config.yaml
train_examples: 194171
bottleneck: "denoising"
decoder_activation: "relu"
decoder_blocks_per_level: 3
decoder_block: "sep"
residual_init: "zero_last"
optimizer: "muon"
steps: 6600
warmup_steps: 1320
adamw_weight_decay_other_params: 0.01
Rows from block 11 of the encoder, named by matrix and row number. Rows with one number belong to one channel. Each number is 128 + 32 x the weight over its row's rms, rounded and kept within 0 to 255. All counts start at 0. After the name is the row's rms in percent of the matrix's.
# convs0: first 3x3 conv (encoder.blocks.11.convs.0.weight, 144x144x3x3), inputs 99-107, a 3x3 kernel for each
# convs1: second 3x3 conv (encoder.blocks.11.convs.1.weight, 144x144x3x3, transposed), outputs 99-107, a 3x3 kernel for each
convs0.78 097 [ 88  59  60 157 145  83 143 234 240 140 170 149 132  85 136 187 143 145 143 118 111 121 133 106  94 103  96 117 137 139  99 141 148 118 118 149 128  95 100 158  94 152 123 103 141 132 119  84 107 108 147 139 158 141  77 159 157 129 197 153  94 138 135  79  93  81 139 105  85 139 158 148 120 138 113 127 158 113 132 108 118]
convs0.79 089 [148 108 115 168 143 164 136 156 130  55  76 149 106  60  98 151 134 118 153 135 117 113 132 143 163  83 129 163 128 123 110  97 138 104 111 118 109 120 122 171 255 152 133 141 138 108  61 115 164 129  94 117  67 109  65 104 141 122 142 152 180 203 107 114 111 113 117  91 173 105 123 129 139 138 165 182 117 147 113 120 129]
convs0.80 110 [116 167 130 136 135 150 129 118 120 107  53  90 146 114 116  50 113 111 113 103 185 133  94 144 123 120 117 121 117  81  38  69  91  55 107  81 140 104 193 119 134 103 127 163 188 114 166 135 111 178  86 107 102 129 140 122  89 156 138 158 179 174 143 146 113 140 184 150 135 161 158 172 150 114  73 132 164 110  75 105  73]
convs0.81 093 [137 106 176 137 122 108 134 184 132 217 115 127  72  86 121 123 165 165 144  77 143 133  80 121 129 155 113 183  91  87 120  81 113  92 104 124 117 141 139 153 184  78  94 129 130 161 146 131  58 151 194 124 126  93 122 129  99  97 128 119 138 171  59  96 105 163 124 128 213 114 111 103 165 134  75  78 113 116 161 105 213]
convs0.82 108 [149 123 154  99 195 142 141 168 112 156 122 131 194 112  94 137  92 120 126  95 153 140  96 106 152 115 160 121 138 120 125 117 105 167 169 151 150 109 148 167 113 136 115 109 184  82 136 120  80 118 121 159 150 107 106  92 124 109 128  95 160 144 117 113  65 134 132  98 128 140 143  82 145 118 141  90 120  83 149 154 114]
convs0.83 089 [ 78 111 124 179 151 115 120  93 142 114  53 102 158  89  83 153 117  51 137 101 136  92 127 115 177 161 178 115 164 145  86  87 146 122 144 128 101 122  94 110 116 211 191 157 119 123  97  76  40 105  94 109 104  91 162 133 163  90  61 157 109 109 146 148 125 161 168  93 169 142 121 140 105 123 149 139 164 126 122  99 118]
convs0.84 095 [134 126 100 168  89 135 126 120 166  78  98 100 140  94 136  93 151 107 120  92 146 130 143  93  89 139 126 136 134 114 139 130 129 131 178 116 133 123 137 170  99 165 115  93 107  69 127 137 130  68 121 115 146  91 131 126 191 135  91  92 148 144 143 131 103 141 119  84 119 192  97 178 171 119 137 102 137 206 110  78 134]
convs0.85 094 [151 153 123 117 104 120 192 147  69 115 116 116 128  73 141  94 145  87 159 123 145 150 137  93 166 131 128 143  74  86 133 113 102 103  99 122 142 100  80  96 191 119 125 193  82  98  96  91 142 142  72 113 127 100  97 145 103 151 106  86  97 125 128  95 128 121 123 139 140 120  97 116 139 106 134 138 106 158 168  97 114]
convs0.86 099 [145 123 118 103 161 132 141 120 133  97 119  82 178  79 138 108 122 129  97 143 153 122 107 122  94 107 140 105 109 108 192  80 156 141 152 166 101 143  99 192 101 123  99 143 127 137 124 117 182 128 117 129 151 133 107 110 114  92  58 133 114 164 119 168 173 134 138 131 142 140  91 138 119 120 111 142 120 147 145  88 134]
convs0.87 102 [166 127  99  85 188 120  81 147 153  52 151  92 165  35  99 105 138 132 130  54 111 120  94 114 168 108 132 138 152  85 220 128 102 115 117 159 133 102 103  96 124 100  80  88 103 139 152 110  70  94 195 124 120 215 119 117 127 113 131 149  98 162 127 144  97  80 132  94 157 139 148  71 102 132  94 150 158 119 125 173  69]
convs0.88 091 [147 118  97 139 156  51 116 113 104 120 112 167 116 162 162 101 103 144 136 127 129 141 119 136 136 135 131  61 108 114 154 166 145 170 195 109 123 108 214 104 207 100 101 168  85  66  84 102 112 190 189 129 166 115  67  81 110  89 141  76 101 101  88 157  88 148 114 135 108 163  93 129 105 112 128 114 125 181 176 158 161]
convs0.89 097 [111 143 138 110 145 180  83 127 135 126 143 135  87 106  77 172 178 113 112 115  97 139 167 157 137 124 100 130 163 154  87  59 124 105 120 145 117 135 109 183 201 125  80  96  85 126  67  96 168 112  53 254  30  82 121 163 128 101 167 157 140 141 115 135 167 122  78 178 166 105 138 101 100  81 126 112 117 110  76 174  63]
convs0.90 108 [137 135 176 143 119 142  94 178 120  98 138  97 148  27  55 151  89 158 124 116 132 105 119 117 122  76 157 175  86  90 139 187 105 163 170 131 119 116 125 129 147 115 108 178 109 102  96 116  98 117 117 114 131  89  88  99 132  96 104 137 126 115 127 119 123 118 154  97 108 165  99 104 118 113 146 137 134 129 109 147 120]
convs0.91 094 [132 145 122  98 173  58 121 144 103 101 174 127 113 115 189  86  71 103 169 124 173 126 175 122 122 118 141 116 148 134  99 142 100 121  76  89 131 131 108 121  66 127 146  99 117  93  75 154  45  76 112  82 145 203  63 123 140 155 120  93 116 166 124 128 132 116 120 170  97  96 131 138 170  92 100 106 123 120  99  95 126]
convs0.92 107 [154 151 109 165  85 125 147 145 110  83  97 110  68  83  79 120 121  98 106 113 129 131 155 180 129 135 114 167 106 106 146 157 131 153  93 136 124 138 121 116  99 182 122 131 130 115  98 106  50 128  86 110 149 135 123 103  94 130 135 121 115 106 101 116  93 105  67 134 126 157 126 179  95  97 134  52  92 116 103  90 130]
convs0.93 106 [107  94  64 178 255 165 143 148  93 144 161 125 177 181 160 149 156 124 124 156  94 118 141 103 132 131 150 158 176 133 189 210 135 181 162 141 138 105 162 166 140 114 108 188 132  94 118 108 109  96 131 109 121 127  83  81 121 101 138 128 124 151 146 118  90 110 135 121 117 128 124 119 133 131 133 119  75 120 136 155 132]
convs0.94 075 [124 115 107 103 144 101 116 119 188  65  54  71  80 110 202 102  69 123 145 152 109 100 179 176 102 158 132 130 101 116  68 100 127 125 108 133  85  96  99  81 129 120  70  71 129  48  57  94 101 169  93 121 153 149 126 174 114  56  91 109 139 178 127 123 148 120 104 160 163  87 136 155 114 109 108 117 137 105 132 131 108]
convs0.95 098 [122  88 145 143 239 119 168 165 147  84  84 101 146  62 137 178 241 133 118 110 142  99 180 116  97 117 125 134 110 136 114  79  88 109 113  81  78  87 127 146 173 165  84 140 139 112 110 117 134  94 125 183 235 113 113 105 126 126 127  99 161 150 139 156 179 120 123 151 121 107  95 128 154 148 145  82 180 122  80  88 142]
convs0.96 111 [134 152 127 123 115 154 169 135 147  47  24 140  92 123 153 141 183 123 148 127 144 110 109 108 155 126 145 171 137 112 155 110 182 136 142 105 100 159 113 140  99 124 103 102 101 141 131  81 151  65 102  56  66 130 105 127 133 106 100 125 110 131 155 170 158 111 109  88  83 121  89 119 145 153 101 152 127  70 111 131  94]
convs0.97 101 [182 114  93 101 155  97 143  86 180 145 155  96  82  58 138  90 112  75 113 100 126 163  72 122 130 108  92 105 135 123  96 168 171 149  95 110 105 140 130  52 235 143 110 109 136 103 104 132  81 165 137  61 130 137 135  93  92  91 114  82 119 140 125 131 140 193  67 132 151 181 130  98 157 133  81 152  62 100 162 122 180]
convs1.78 087 [ 62  69  95 114 160 107  77 143 106 153 119  74 135  90 103  94 135  87 140  77 126 107 152 139 139  60 134 178  68 111 146 161 108  79  33 101 110 126  91 125 151 133 157  95 104 113 127 209  88 154 121 156 179 107 178 174 133 156 167 100 162 154 106 112 141 157 181 112  99 123  51 114 116 110 113 126  62 111 119 110 112]
convs1.79 058 [146 149 147 125 144 158 182 130 109 146 203 140 151 140 160 144 145 162 113 152 108 113  82  58 128 110 127 152 133  97 103  94  84  86 107  81 112 118 175 104  96 112 148 171 135 129 164 146 118 143  85 175 189 129 126  78 128 161  76 127 120 124 135 193  95 125 126 144 148 142 173 152 148 118 138 157 149 136 109 101 133]
convs1.80 110 [121 175 157  99 128  30 121 114  95 121 126 157 117 134 148 110 147 184  97 133 148 122 120 140 132 121 114 139 150  78 130 128  66  69 117  89 133 140 112 123 115  99  73 139 146 129 149 134 112 159 163  99 113 114 131 161 132 185 171 161 134 141 163 127 120 105 178 149  64 158 168 132  99 115 150 126 144 160 119 118 137]
convs1.81 070 [147 123 114 126  95 109 124 160  98  70 122 137  99 106 111  98 138 145 151 177 109  89 134 158  62 109 142 163 155 142 150 166 172 129 162 146 112  78 135 160 145 149 150 116 149 149  98 143 107  62 107 165 110 144 140 178 102  85 120 124 127 115 134 123 124 114  83  88  73 165 137 130  40  98  92  74 133 126 114 146 167]
convs1.82 129 [115 153 145  97  91 145 141 154 183 117  94 129 104 112  26 118 112  86 149 146 148  62 114 127  79 122 198  79  90 131 151 123 139  91 141 114 122 109 110  99 103 143 127 181 157 117  71 130 148 122 170 138 137 121 129  84 157 131 126 128 147 154 148 130 139 118 147  87  88 125 109 136  78 127 150  63 152 160 106 160 135]
convs1.83 053 [134  96 105 131  90  84 139 141  58  91 125 112 118  66 104 111  76 150 172 155 118 106 104  87 122  94 128 143 135  93 139 200 114  87 108 175 123 180 111 131  93 106  99 111 141 163 144 145 155 151 211 118 167 142 100 163 158 101 144 128 129 119 112 128  98 132 155  75 136 146 120 163  84 126 133 113  72 102  99 104 171]
convs1.84 048 [145 125 135 171 123  61 123 148 159 150 137 166 123 179  74 163 134 112  50 134  85 135  97 124  97  48 147 113 143 150  90 152 144 139 149 108 149 197 160 115 149 128 108 141 159 155 123 107  90 164 175 133 141 160 140 163 121 122  98 128 149 138 112 150 135 113  96 193  82 102 174 146 123 166  91 175 124 144 155 157 154]
convs1.85 047 [133  59 147  95  78  93  96 101 134  83 102 141 160 141  77 117 141 101 125 126 149 157 125 110 140 142 134 118  82 126 113 170 147 101 125 141 137 148 189 152 139 156 197 132 167 143  65 133 112 104  96 126 134 117 129 120 145 134  92 100 170 145 139 117 109 115 119 165 107 147 151 118 145  83 154  55 123 102 123 128 117]
convs1.86 072 [160 136 135 119  90 100 143 137 111 119 104 135 125 144  78 133  76 129 148 118 124 141 129 132 113 124 115 122 101 147 103  44 128 161 152 115 151 151  96 134 104 127 166 135 171 142  93 151 160  68 114 138 132 136  83 112 127 142 116 211 143 157 144 117 137 175 121 160  96 121 176 116 128  82 154 149  97 102 165 140 102]
convs1.87 034 [119  94 141 113 140 119 138 151 116 140 160 129 158 108 157 140  74 141 133 167 111 119 198 124 143 180 174 128 105 134 119  98 128 164  88  60 159 152 109 166 148 175 169 153  71  87  83 118 110 196 125 133  94 148  87  89 161 101  93  85 121  96 134 130 163  94 134  95 126 132 104 127 129 157 113 133 172 159 118 134 117]
convs1.88 066 [152 189 149 177 255 100 223 213 110 109 101  89  83  57 108  96 124 165 178 201 146 145 135 145 114 151 137  84 104  63  98 172 114 106 184 178 124 108 148 118  96 121 116  85  74 107 165 161 100 120 177  87 144 104 147 125 115 117 122  89  96 108 100 114 149 161 160 150 119 150 126 151 110 126 114 155  87  55 141 104 101]
convs1.89 077 [169 141   8 151  96 111 167 137 121  94 171 144 130  86 117 136 121  84 131  69 197 144 126  99 137 114  82  74 101  78 159 173 141  85  63 111  79 156 133 118 171 153 128 137 138 164 120  57 112 113 104 110  50  90 149 122 133 103 105  76 123 131 132 161 117 109 106  89 143 192 199  97 105 189  84 109  87 129 167 136 119]
convs1.90 112 [127 147 141 140 145 155 116  84 145 168 173  95 139 210 115 134 161 158 149 130 155 101 176  89 111 190 191 144 136  82 147 165 128 140 135 114  97 171  65 135 164  88 137 126 143  96 131 137 124 169 109 126  98 161 143 146 113 125  70 105 107 129 134 129 121 131 138 165  71 113 141 179 130  68 148 139 157 158 115 123 137]
convs1.91 067 [121 141 142 130 170  38 104 188 151 129  90 100 115 197 184 104 129 144 149 120 122  96 135 109 100  63 140 166 155 125 218 158 145 114 147 119 161 143 133 190 118 138  85  98 131  86 161 130 101 123 181 126 118 101 120 106 106 105  90 100 195 137 111 106 112 115 132 155  51 118 148 124  99 143 162 156 135 162  89 148 167]
convs1.92 108 [103 196 209  33  39  61 109 107 141 146 126 136 137 151 129 144 150 166 137 101 123 114 115  84 109 114 147 138 139 162 128 125 156 121 172 180 152 158 102  70  74 156 137 137 150 133  96 146 139 201 141 136 145 110 156 101 123 120 114  86 110 142 170  74  89  98  71 142 151  93 133 138 123 108 105  72 134 110 113 119 151]
convs1.93 100 [149 131  86  86 210  89 140 143 112 156 136 141 159  43 153 143  95 131 112 117 115 167 215 147 121 132 130 111 122 100 133  63 141 152 148 131 160 138 118 156 136 125 130 143 130  74 126  84  79 100  91  71 102  76 141 100 114 127  93 119 161 104 134 157 124  96 164 120 125 127 157 145 134 133 139 143 179 136 153 128 110]
convs1.94 022 [168 157  80 190 164 130 123 136 124  86 114 122 112 141 108 143 142 128 201 184  88 138 133  90  96 119 105 125 109  76  82  76 119 124 151 104 114 180 153 148  60 126 118  89  91  84 147 141 104 154 141 108  92  74 111 186 161  94 112 120 143 164 149 107 128 157 163 153 127 118 124 106 162 167 141 122 140 129 104 145 129]
convs1.95 080 [104 145 143 141 224 114 128 147 142 142  94 113 152 123 125 107 130 126 104 142 119  98 156 134  83 120 106 154 153 127 154 154 152 127 129 131 150  86  77 138 175 187 156 152 156  29 170 113 125 176 169 110 155 144 104 192 120 148  74  91 124 135 126 132 157  81 125   0  91 130 133 132 132 151 148 120 109 130 103 134 131]
convs1.96 126 [ 78 108 113 141 149 157 134 149 212 167 146  78 125  95 122 112  95  77  67 132 129 107 116 110 140 120 176 127  83  92 132  68  94 146 135 101 118 135 122 168 175 137 124  99 131  67 148 170  86 162 161 173 175 134 177 157 128 140  89  98  82 187 193 163 152 173 131 122  75 131 141 123 142 118 169  91 123 115 120 171  94]
convs1.97 075 [135 143  93 108 126 149 115  94  93 134 149 160 148 116 139  66 114 145 121 134 125 103  92 117  87 174 134 134 135 123 173 112 100 140  98 107 121 164 102  93 130 130 107  83 117 128 130 143 182 142  80 139 153 162 117  93 112 115 143 168 104 103 115 126 129 106 114 101 158  60  82 137 129 204 160 100 143 129  87 142  98]