From a checkpoint of a small image denoising autoencoder.
Data: trained on microscope photos of single blood and bone marrow cells, 194171 training examples, 8.7 epochs.
Rows from block 10 of the encoder of a small image denoising autoencoder, named by matrix and row number. Rows with one number belong to one channel. Each number is 128 + 32 x the weight over its row's rms, rounded and kept within 0 to 255. All counts start at 0.
After each channel's rows are labels from the 100 images, of 14848, where the channel reaches its highest value: "top examples" is what is common among them. Only what is clearly more common there than usual is listed. The data: microscope photos of single blood and bone marrow cells.
# convs0: first 3x3 conv (encoder.blocks.10.convs.0.weight, 144x144x3x3, each kernel summed), inputs 0-71
# convs1: second 3x3 conv (encoder.blocks.10.convs.1.weight, 144x144x3x3, transposed, each kernel summed), outputs 0-71

convs0.9 [122 134  66  99 101 113 116  82 143 153 128 161 157 100 104 125 104  95 152 106 173 127 114 128  68 117 136 110  95 159 115 107 140 112 155 176 118 125 147 153  80 138 146 121  87 118 137  99 119 148 124 154  99 145  89 111 224 100 140 138 171 121  89 106 117 148 255  75  95  88 120 146]
convs1.9 [136 116 185 164 146 168 164 131  90  96 106 102 133 171 146 148 102 182 131 130 100 168 145 101 160  96  93 121 193  93 117 167 137 115  44  77  96 158 131 121 150  83 153 117 140 135 139 143 139 137 139 119 145 112 209 157 100 140  87 170 121 127  56 113 146 136  21 172 143 152 153 124]
top examples: cell type: erythroblast

convs0.59 [112 113 159 116 121 114 110 224 100 106 155  82 115 117  89 181 139  37 164 148 111 133  91 141  62  99  61 146  72 132  99  89  96 123  80  89 124 114 129 140 129 216 141  92 131 117 134 134 137 102  71 102 113  50  61 144 108 116  82 148 166  89 109 100 141 148 171 113 131 109 155 107]
convs1.59 [116 175 148  92 147 200 160 219 145  89 198 137 134 138 143 186 111 179 129 111 103 139  99 143 107 148  80 110 155 124 167 109 109 143 139 127  95 124  78 123 151 197 153 117 117 116 155 127  86 135 127 135 114  79 122 124 109  62  78 136 128 118 134 134 134 140 132  97  86 110 136 130]
top examples: cell type: blast

convs0.126 [152 101 100 143 107  82 108  78 152 140  97 125  84 105 122 154  98 140  79 104  89 131 140  97 100 144 149 135 160 145 171 147 118 105  98 105 134 103 104  78  65  68 117 131  61 151 131 146  91  97  78 165  98  86 136 134 151 117 141  88 173 163 143  77 107 124 141 156  95 155 115 100]
convs1.126 [109  96 160 153 192 128 153 157 114 107 133 148  81 105 151 125 138 124 115 115 119 165 114 105  93 110 149 107 115 118 111 201 139  80 143 143 145  95  95 122 197 127 112 171 149 116 196  39 121 176 110  73 134 110 120 129  29  84 117 161  97 142 104 103 128 152 147 134 108 107 144 105]
top examples: smear: peripheral blood

convs0.7 [158 128 142  67  92 136 136  71 144 126 173 142 157  85 160  79 106  60  77 125 146  89 119 128  78 183 154 137  89 124  92  91 116 116  74 127 129  62 122 121  86 132 136  95 132 142 143 114 151 115  69 177 140  86 105 109 146 152 189  83 108 142 160 151 119 117 180 113 112 119 167 148]
convs1.7 [ 79 153 169 127  77 103 176  26 116 123 116 136 154 130 126  67 115 136  99 143 165 176 108  89  69 145  87 176 137 126 138 128  70 155 147  87  80  63  97 105 170  94 161 150 120 142 164  75 106 128  76 151 100  88 127 137 131  79 110 110 118 114  79 126 109 105 220 141 151  79  96 164]
top examples: cell type: erythroblast

convs0.130 [150 121 106 168  80 138 129  84 129 126 101 127 152 134 112  81 107 126   0 128 134  99  94  94  59 152 147  73 132 143  83 147 102 181 105 142 125  87 132 129 105 155 150 111 141 162 149 127 129 124 132 170  74 126  96 107 136 135 160  76 130 110  89 136 114 128 203 104  67 139  95 161]
convs1.130 [103 134 125 144 110 157  84   5 144 152 133 146 180 115 150  92 109 138  75  86 155 111 130 144  59 155  94 162 151 164 125  63  61 125  82 132 109  61  76 183 113 108 138 129 141  91 123  64 144 135 115 137 106  99 117 121 125 111 134  83 155 150 130 149 159 139 166 167 135  64 111 139]
top examples: cell type: erythroblast

convs0.124 [120  86 147  81 117 119 100  98 133  90 113 113 130 103 163 148 115  95 117 135 164  94 119 144 139 103 143 141 127 122  84 130 121 158  41 148 164 102 131  78 112 126 150 122  91  95  98 111  54 114 108 147 119  79  62 151 237 186 180 125 137 167 122 157 146 112  72  69 109 138  99 102]
convs1.124 [ 56 137 142 150 103 104 114  61 161 140 135 100 145 144 154 220 129 173 110 169 121  99 134 130 220  99 135  74 146 112 142 123 140 145 149 118 163 161 118 120 107 128 128 143 145 127 154 130 156 133 132 138 112 145 112 105 196 108 132 103 128 132 213 115 117 179 173 125 163 144 129 150]
top examples: cell type: promyelocyte

convs0.10 [139 118 139 117  92 102 142 200 140 165 169 110 122 128 117  91 126  27 133 144 197 121 136 149 143 138 131  93  49 117 125 100 139  93 169 178 165 103 129 148  91  52 162 139 114 159  70  90 135 131 119 140 102 145  94 126 162 156 225 104 128 157 175 114 127 151 135 117 150 114 149 112]
convs1.10 [139 114 117 137 124 122 117 134 134 164 110 159 172 147 141 160 130 111 105 125  60 169  86 130  88 152 138 120 129 106 123 124 109 163 221 162 158 125 134  92 143   0 136  99 139 155  94 103 122 151 145 106 172 146  96 140 232 116 117 127 163 133 217 134 112 125 155  71 129 141 158 145]
top examples: cell type: eosinophil; smear: peripheral blood

convs0.73 [104 126  68 120  99 164 121 161  83 145 163 144 145 116  81 136  94 116 118 146 107 137 138 108 179 130 125 155 135 129 156 126 113 118  88  94 162 110 140 101 113 137 133 124 186 142  84 150 148 170 117  69 164  85 113 155  88 167 125 127 153 165 201 134 114 144  55 111 130  47  89 114]
convs1.73 [ 92 132 189 124 150  87 145 100 162 148  43 106 126 165 158 167 126 142  55 156 112  71 153 115 148 131  99 110 111 147  95 125 146 155 120 136 118  44 125 112 174 119  83 108  97 130  89 134 149  77 143  83 146 140 181 142  75  98  71  90 112 105 165 110 128 165 150 139 127 133  87 109]
top examples: cell type: segmented neutrophil; smear: peripheral blood

convs0.75 [164 108 142 114 106 130 141 100 189 151  42 148 107 112 152 143 107 100  42 135 111 130  83 142 172 155  89  86 104 110 116 115 146 112  95 147 176  89 156 155 101  94 156 111  92 143 108 149  88 143 135 141 118 101 113 118 153 158 119 103 164 157 124 102  97 176 106  65 133 117 127 124]
convs1.75 [161 126 149 109 102 124 163  57 165 120 142 154 171 150 125  29 100 128 116 157 134 129  98 171  69 120 109 171 148  93 109 152 133 115  97 182 122 113 113 122 148 170 170 122 135 106  90 106 121 122 145 113 169 121 113 111  94  96 101 103 149 116 139 118 150 130 199  86 122 121 120 110]
top examples: cell type: lymphocyte; smear: peripheral blood

convs0.133 [ 93 125  61 153 164 149 140 138  97 101 124 129 121 111  69  97 116 122 134 122 235 142 114 133 162  96 139 124 219 130 162 116  99 136  89 135 134 146 130 142 121  80 108 125 127  76 128 157 154 121 108 112 150 114 138 101  71 146  99 132 149 115 119 102 106 113 124  58 102  89 129 143]
convs1.133 [186 183 134 117 114 177 124 130 163  80 130 144 112 116 166 132 154 191 101 104 104 120 108  65 129  86 112 147 118 153 137  95 109 148 134 170 117 142 110 131 118 162  71 146 169 120  81 153 105  74 161 115 143  91  61 111 199  92  72 147 107 143 150 177 150 122 135 178 137 182 204  87]
top examples: cell type: segmented neutrophil

convs0.135 [139 113  41  94 101 146 147  66  88 118 128  94 126 138 144  94 140 128 102  99 155 134 146 131  73  98 135 126 110 146 142 153 182  91 122 146  62 136  76 131 108 130 111  98 196 135 145 187 153 109 145 152 116 123 100 124 140 123 178 202  88  92  81 133  83 101  43 109  90  98  74 125]
convs1.135 [ 50 140 167 195 148 168 123 119  99 133 144 117 172  92 135  70 133 144 180 155 156 103 128 139 122 114  76 101 143 134 128  94 129 115 160  93 107 125 154 144 140 138 131 130 126  98 116  71 130 148 117 193  96 115 119  95 147  99 154 131 142 112 124 151  98 158 139 167 141 168 157 110]
top examples: cell type: segmented neutrophil

convs0.2 [118 162 172 118 146 136 110  49 137  74 132  78  89 134 127 130 116 130  46 121 114 144 111 137 129  91  87 120  76  95  99 134 124 145 201 110 104 150 124 116 163  98 136 128 125 115 113 142 104  50  92  91 108 133  59  64 155 116 163 117 111 120 155 131  95 140 136 160  50 127 135 134]
convs1.2 [146 169 147 123 110 113 139  60  67 161  87 159 137 166  79 142 135  50 134  85 139 172  67  94 158  92 144 150 176  94 156 148 118 156 157 152 152 174 145 152 139 108 134 125 151 142 106 103 135 171 165  91 128 105 140 159  75  81 134 118 122 158 117 121 135  70 109 185  73  79 156 100]
top examples: cell type: promyelocyte

convs0.101 [101 141  91 115  99 121  83 198  94 107 112 113 141  98 162  60 102 122 191 111 102  95 123 105  62 122  86 147  77 118  97  91 115 145 146 129 127 156 148  97 147 163 109  73 139 104 164 130  99  63 118  74 134 167  81 119 102 119 154 149  73 100  37 170 123  88 167 110  82 104 158 115]
convs1.101 [192 173 119 154 204 144 137 192 148 130 107  82 133 121 176 119 147 119  52 127  97 143 124 115  79 108 202 141 181 119 132  96 114 144 121 146 138  41 121 156 124 191 100 143 117 154 121 135 130 122  46 171 122 119 151 131 128 175 169 112 110 107 148 149  93 133 135  50 168 135 119 166]
top examples: cell type: artefact

convs0.118 [ 91 107 139  69 136 122 106 182 136 117 134 160 118 126 106  65 134 154  98 108 147 100 182 142 147 111 119  83  97 131  89 117  68 156 130  67 152 175 136 118 112 100 109 168 107 146 229 111 140 106  75  71 119 134 115 149 136 162 140 114 103 113 129 139  87 103 194 152 167 130 111 132]
convs1.118 [151 159 146 129  90 129 137 179  85 201  83 132 138 107 137 166 124  91 111 133 122 207 104 182 186 125 138 124 137 145 179 165 165  68 117 113 122  67  73  95 171 135  78 144 170 122 111 128 123 104 118 171 133 161 134 146 124 194 123  97 151 135 140 108 138 107 140 118 169 180 134 197]
top examples: smear: peripheral blood

convs0.19 [130  72  92  79  74 124 141  85 129 119 177  67 178 151 132  72 119  79 176 116 120  92 115 146  78 184 117 139  82 126  90 159 152  98 121 152 143 108 138  97  84 175 142 112 148 166  84 115 125 112  76 119 131 130 113 121 125 147 169 115 112 164 136 155 138 134 192 141 116  86 123 238]
convs1.19 [114 131 118 153  93 168 145   5 114 138 108 126 209 121 145 122 121 105 140 117 152 117 126 119  96 143 121 173 131 141 168  92 107  97 134 135  91  36  93 134 161 154 169 110 126 148 131  71 123 147  89 140 135  97 127  98 138  60 165  75 140 143 116 126  82 124 208 125 111  54 115 165]
top examples: cell type: erythroblast

convs0.0 [103 109  43 101 171 131 146 170  94  85 200  78 102  89  95  82 124 133  82 170 119  92 128 126 126 140 129 162 142 121 145  96  93 130  49  88  62 121 156 136  91  99 154 113 124 116 141 117 141 104 128 137 157  76 129 108  84 138 157 165  98 117 100  98 106 134  97  97 119  90  84  99]
convs1.0 [164 130 114 170 146 150 124 146 148 100 119 194 120 176  78 197 131 168 115 118 114 145 167 100 153 124 133  49 131 141 137 165 103 150 163 188 126 143  99 111 157 134 122 103 161 133 142  86 145  87 164 113  90 121  61 108 161  93 133 136 147 174  80 135 194 129 121 153  83 164 140 178]
top examples: cell type: segmented neutrophil; smear: peripheral blood

convs0.94 [130 110 123  90 154  82 117 110 146 176 131 114  95 105  65 127  96  76 157  73 143 148 126 151 232 153 117  70 114 127 110 127 188  90 160 177 128 151 158 121  99  90 158 148 107 180 133  25 117 118 109 119 111 138  95 101 140 153 136 126 155 157 160 107 110 153 173  90  95 143 140 142]
convs1.94 [157 153  75 113  89 138 129 198 133 124 137 108 105 140 125 192 106 117 167 133  73 170 128 115  63 165  96 154 145 121 175 103 163 169  90 119 128 133 127  88 135 126 124 103 162 128 130 165  79 128 161  70 149 158 126 116  99 162  93 141 124  50 160 125 171 106  24 106 121 128 158 137]
top examples: cell type: eosinophil

convs0.5 [117 131  48 114 132 119 132 121 131  99 106  95 116  63 161  81 114 205 126 102 116 121 129 175 147  86 120 139  86 116 127 133 126 129  72 144  98  88 178  72 124 192  94 135 132 116 117 117 146  93  87 108  73  76 118 134 143 206  99 129 108 123 106 114 139 123 148 118 137  95 108 113]
convs1.5 [137 135 117 140 167 179  94  69 131 136  86 169 122 132  88 155 155 165 108 130  86 131 162 107 145 122 157 126 131 117  94 162 199 114 106 103 133 146  73  79 122  91 163 111 118 135 155 138 139 111  95 102 132 113  83 134 157 154 134 100 101 162 138 117 169 132 127 223 118 178 159 112]
top examples: cell type: lymphocyte

convs0.52 [119 109  93  44 144 115 101 167  91 160  85 107 138 133 105 106 111 134 128 124 215 145 109 117  21 167 165 138 108 100 107 150  86 127 118 142 114 121 169 136  94 145 121 136 102 144 158  92 150 135 128 114  40 112 100 148 132 144 146 110 140 119 174 129 121 123 250 170 147 172 107 151]
convs1.52 [118 133 128 155 116 172 101  24 144 158 131 189 101 160 126 113 137  84 163 101 211 190  91 134 185 141 108 119 196 138 158 121 137 134 105 107 103 100 168  65 132 109 158 100 148 115 171 128  87 142 102 141 111 123 199 123 121  93 132 119  76 105 167 173 116 155  25 112  85  88 167  88]
top examples: cell type: erythroblast

convs0.120 [117  72 127  92 109  88 128  69 124 140 133  77 115 179 152 166  62 131  65  63 115 147 117 168  96 154 153 151  88 122 124 137 156  76  65 158 151 123 123 100 106 224 140 114 112 150 120 156 131  95 185  78 141 161 100 130 105 160 107 113 140 117  89 152  84 108 169 142 144  91 126 162]
convs1.120 [119 157 106 140 157 154 118 146 146  94 128 151 142 114 113 125  97  95 185 157 180 128 139 139 207 106 108 142 124 171 160  99  70 153 159 122 115  75 161 127 120 103 178 131 151  62 148 154 143 163 113 116 106 140  95 102 109  98 148 135 129 110 128 150 144 149 133 126 182 108 119 145]
top examples: cell type: lymphocyte

convs0.82 [140 134 180  97 117 157 162 102 141 112 137 128 111 107 121  99  99 147 207 128 145  98 120 133 176 145  86 141  93 113 114 116 159 130  16 163 154  77 143 119 120 112 148 113 138 137 100 144 116 122 112 145  75 121 114 144 105 109  46 121 161 145 103 127 127 160 103 155 103 172  97 141]
convs1.82 [136 105 110 102 129 169 100  97 129  97  77 158 141 114 126 156  90 124  73 137   0 132 147 110  60 120 104 159  76 170 116 174 188  85  62 165 159 140 166 126 132 239  91 135  78 166 131 138  92 169 163 118 166 134 122 142  72 103  59 136 177 102 124 128 148 135 129 165 121 143 116 140]
top examples: cell type: lymphocyte

convs0.30 [135 129  92 173  98 116 130  41 123 100 111 122 126 103 125 148 126  61  98 128 165 104 125 163  49 121 150 109  88 137  84 128 133 120 164 137 136 115 165 112  61 200 132  98  87 173 149  95 140 122 139 140 208 136 134 116 114 108 124  47 134 154 133 133 100 130 196 163 101  28 126  94]
convs1.30 [119 168 120 128 178 151 118  57 168 139 103 157 192 113 152 165 116 135 142 126  70 132 140  99 124 136 136 113 103 178  72  75 103 176 113  92  99  83  77 124 138 115 142 133  96 182 128  83 147  80 147 120 131 120 179 105 128 172  75 124 174 158 159 151 190 127 174 105 162  79 125 145]
top examples: cell type: erythroblast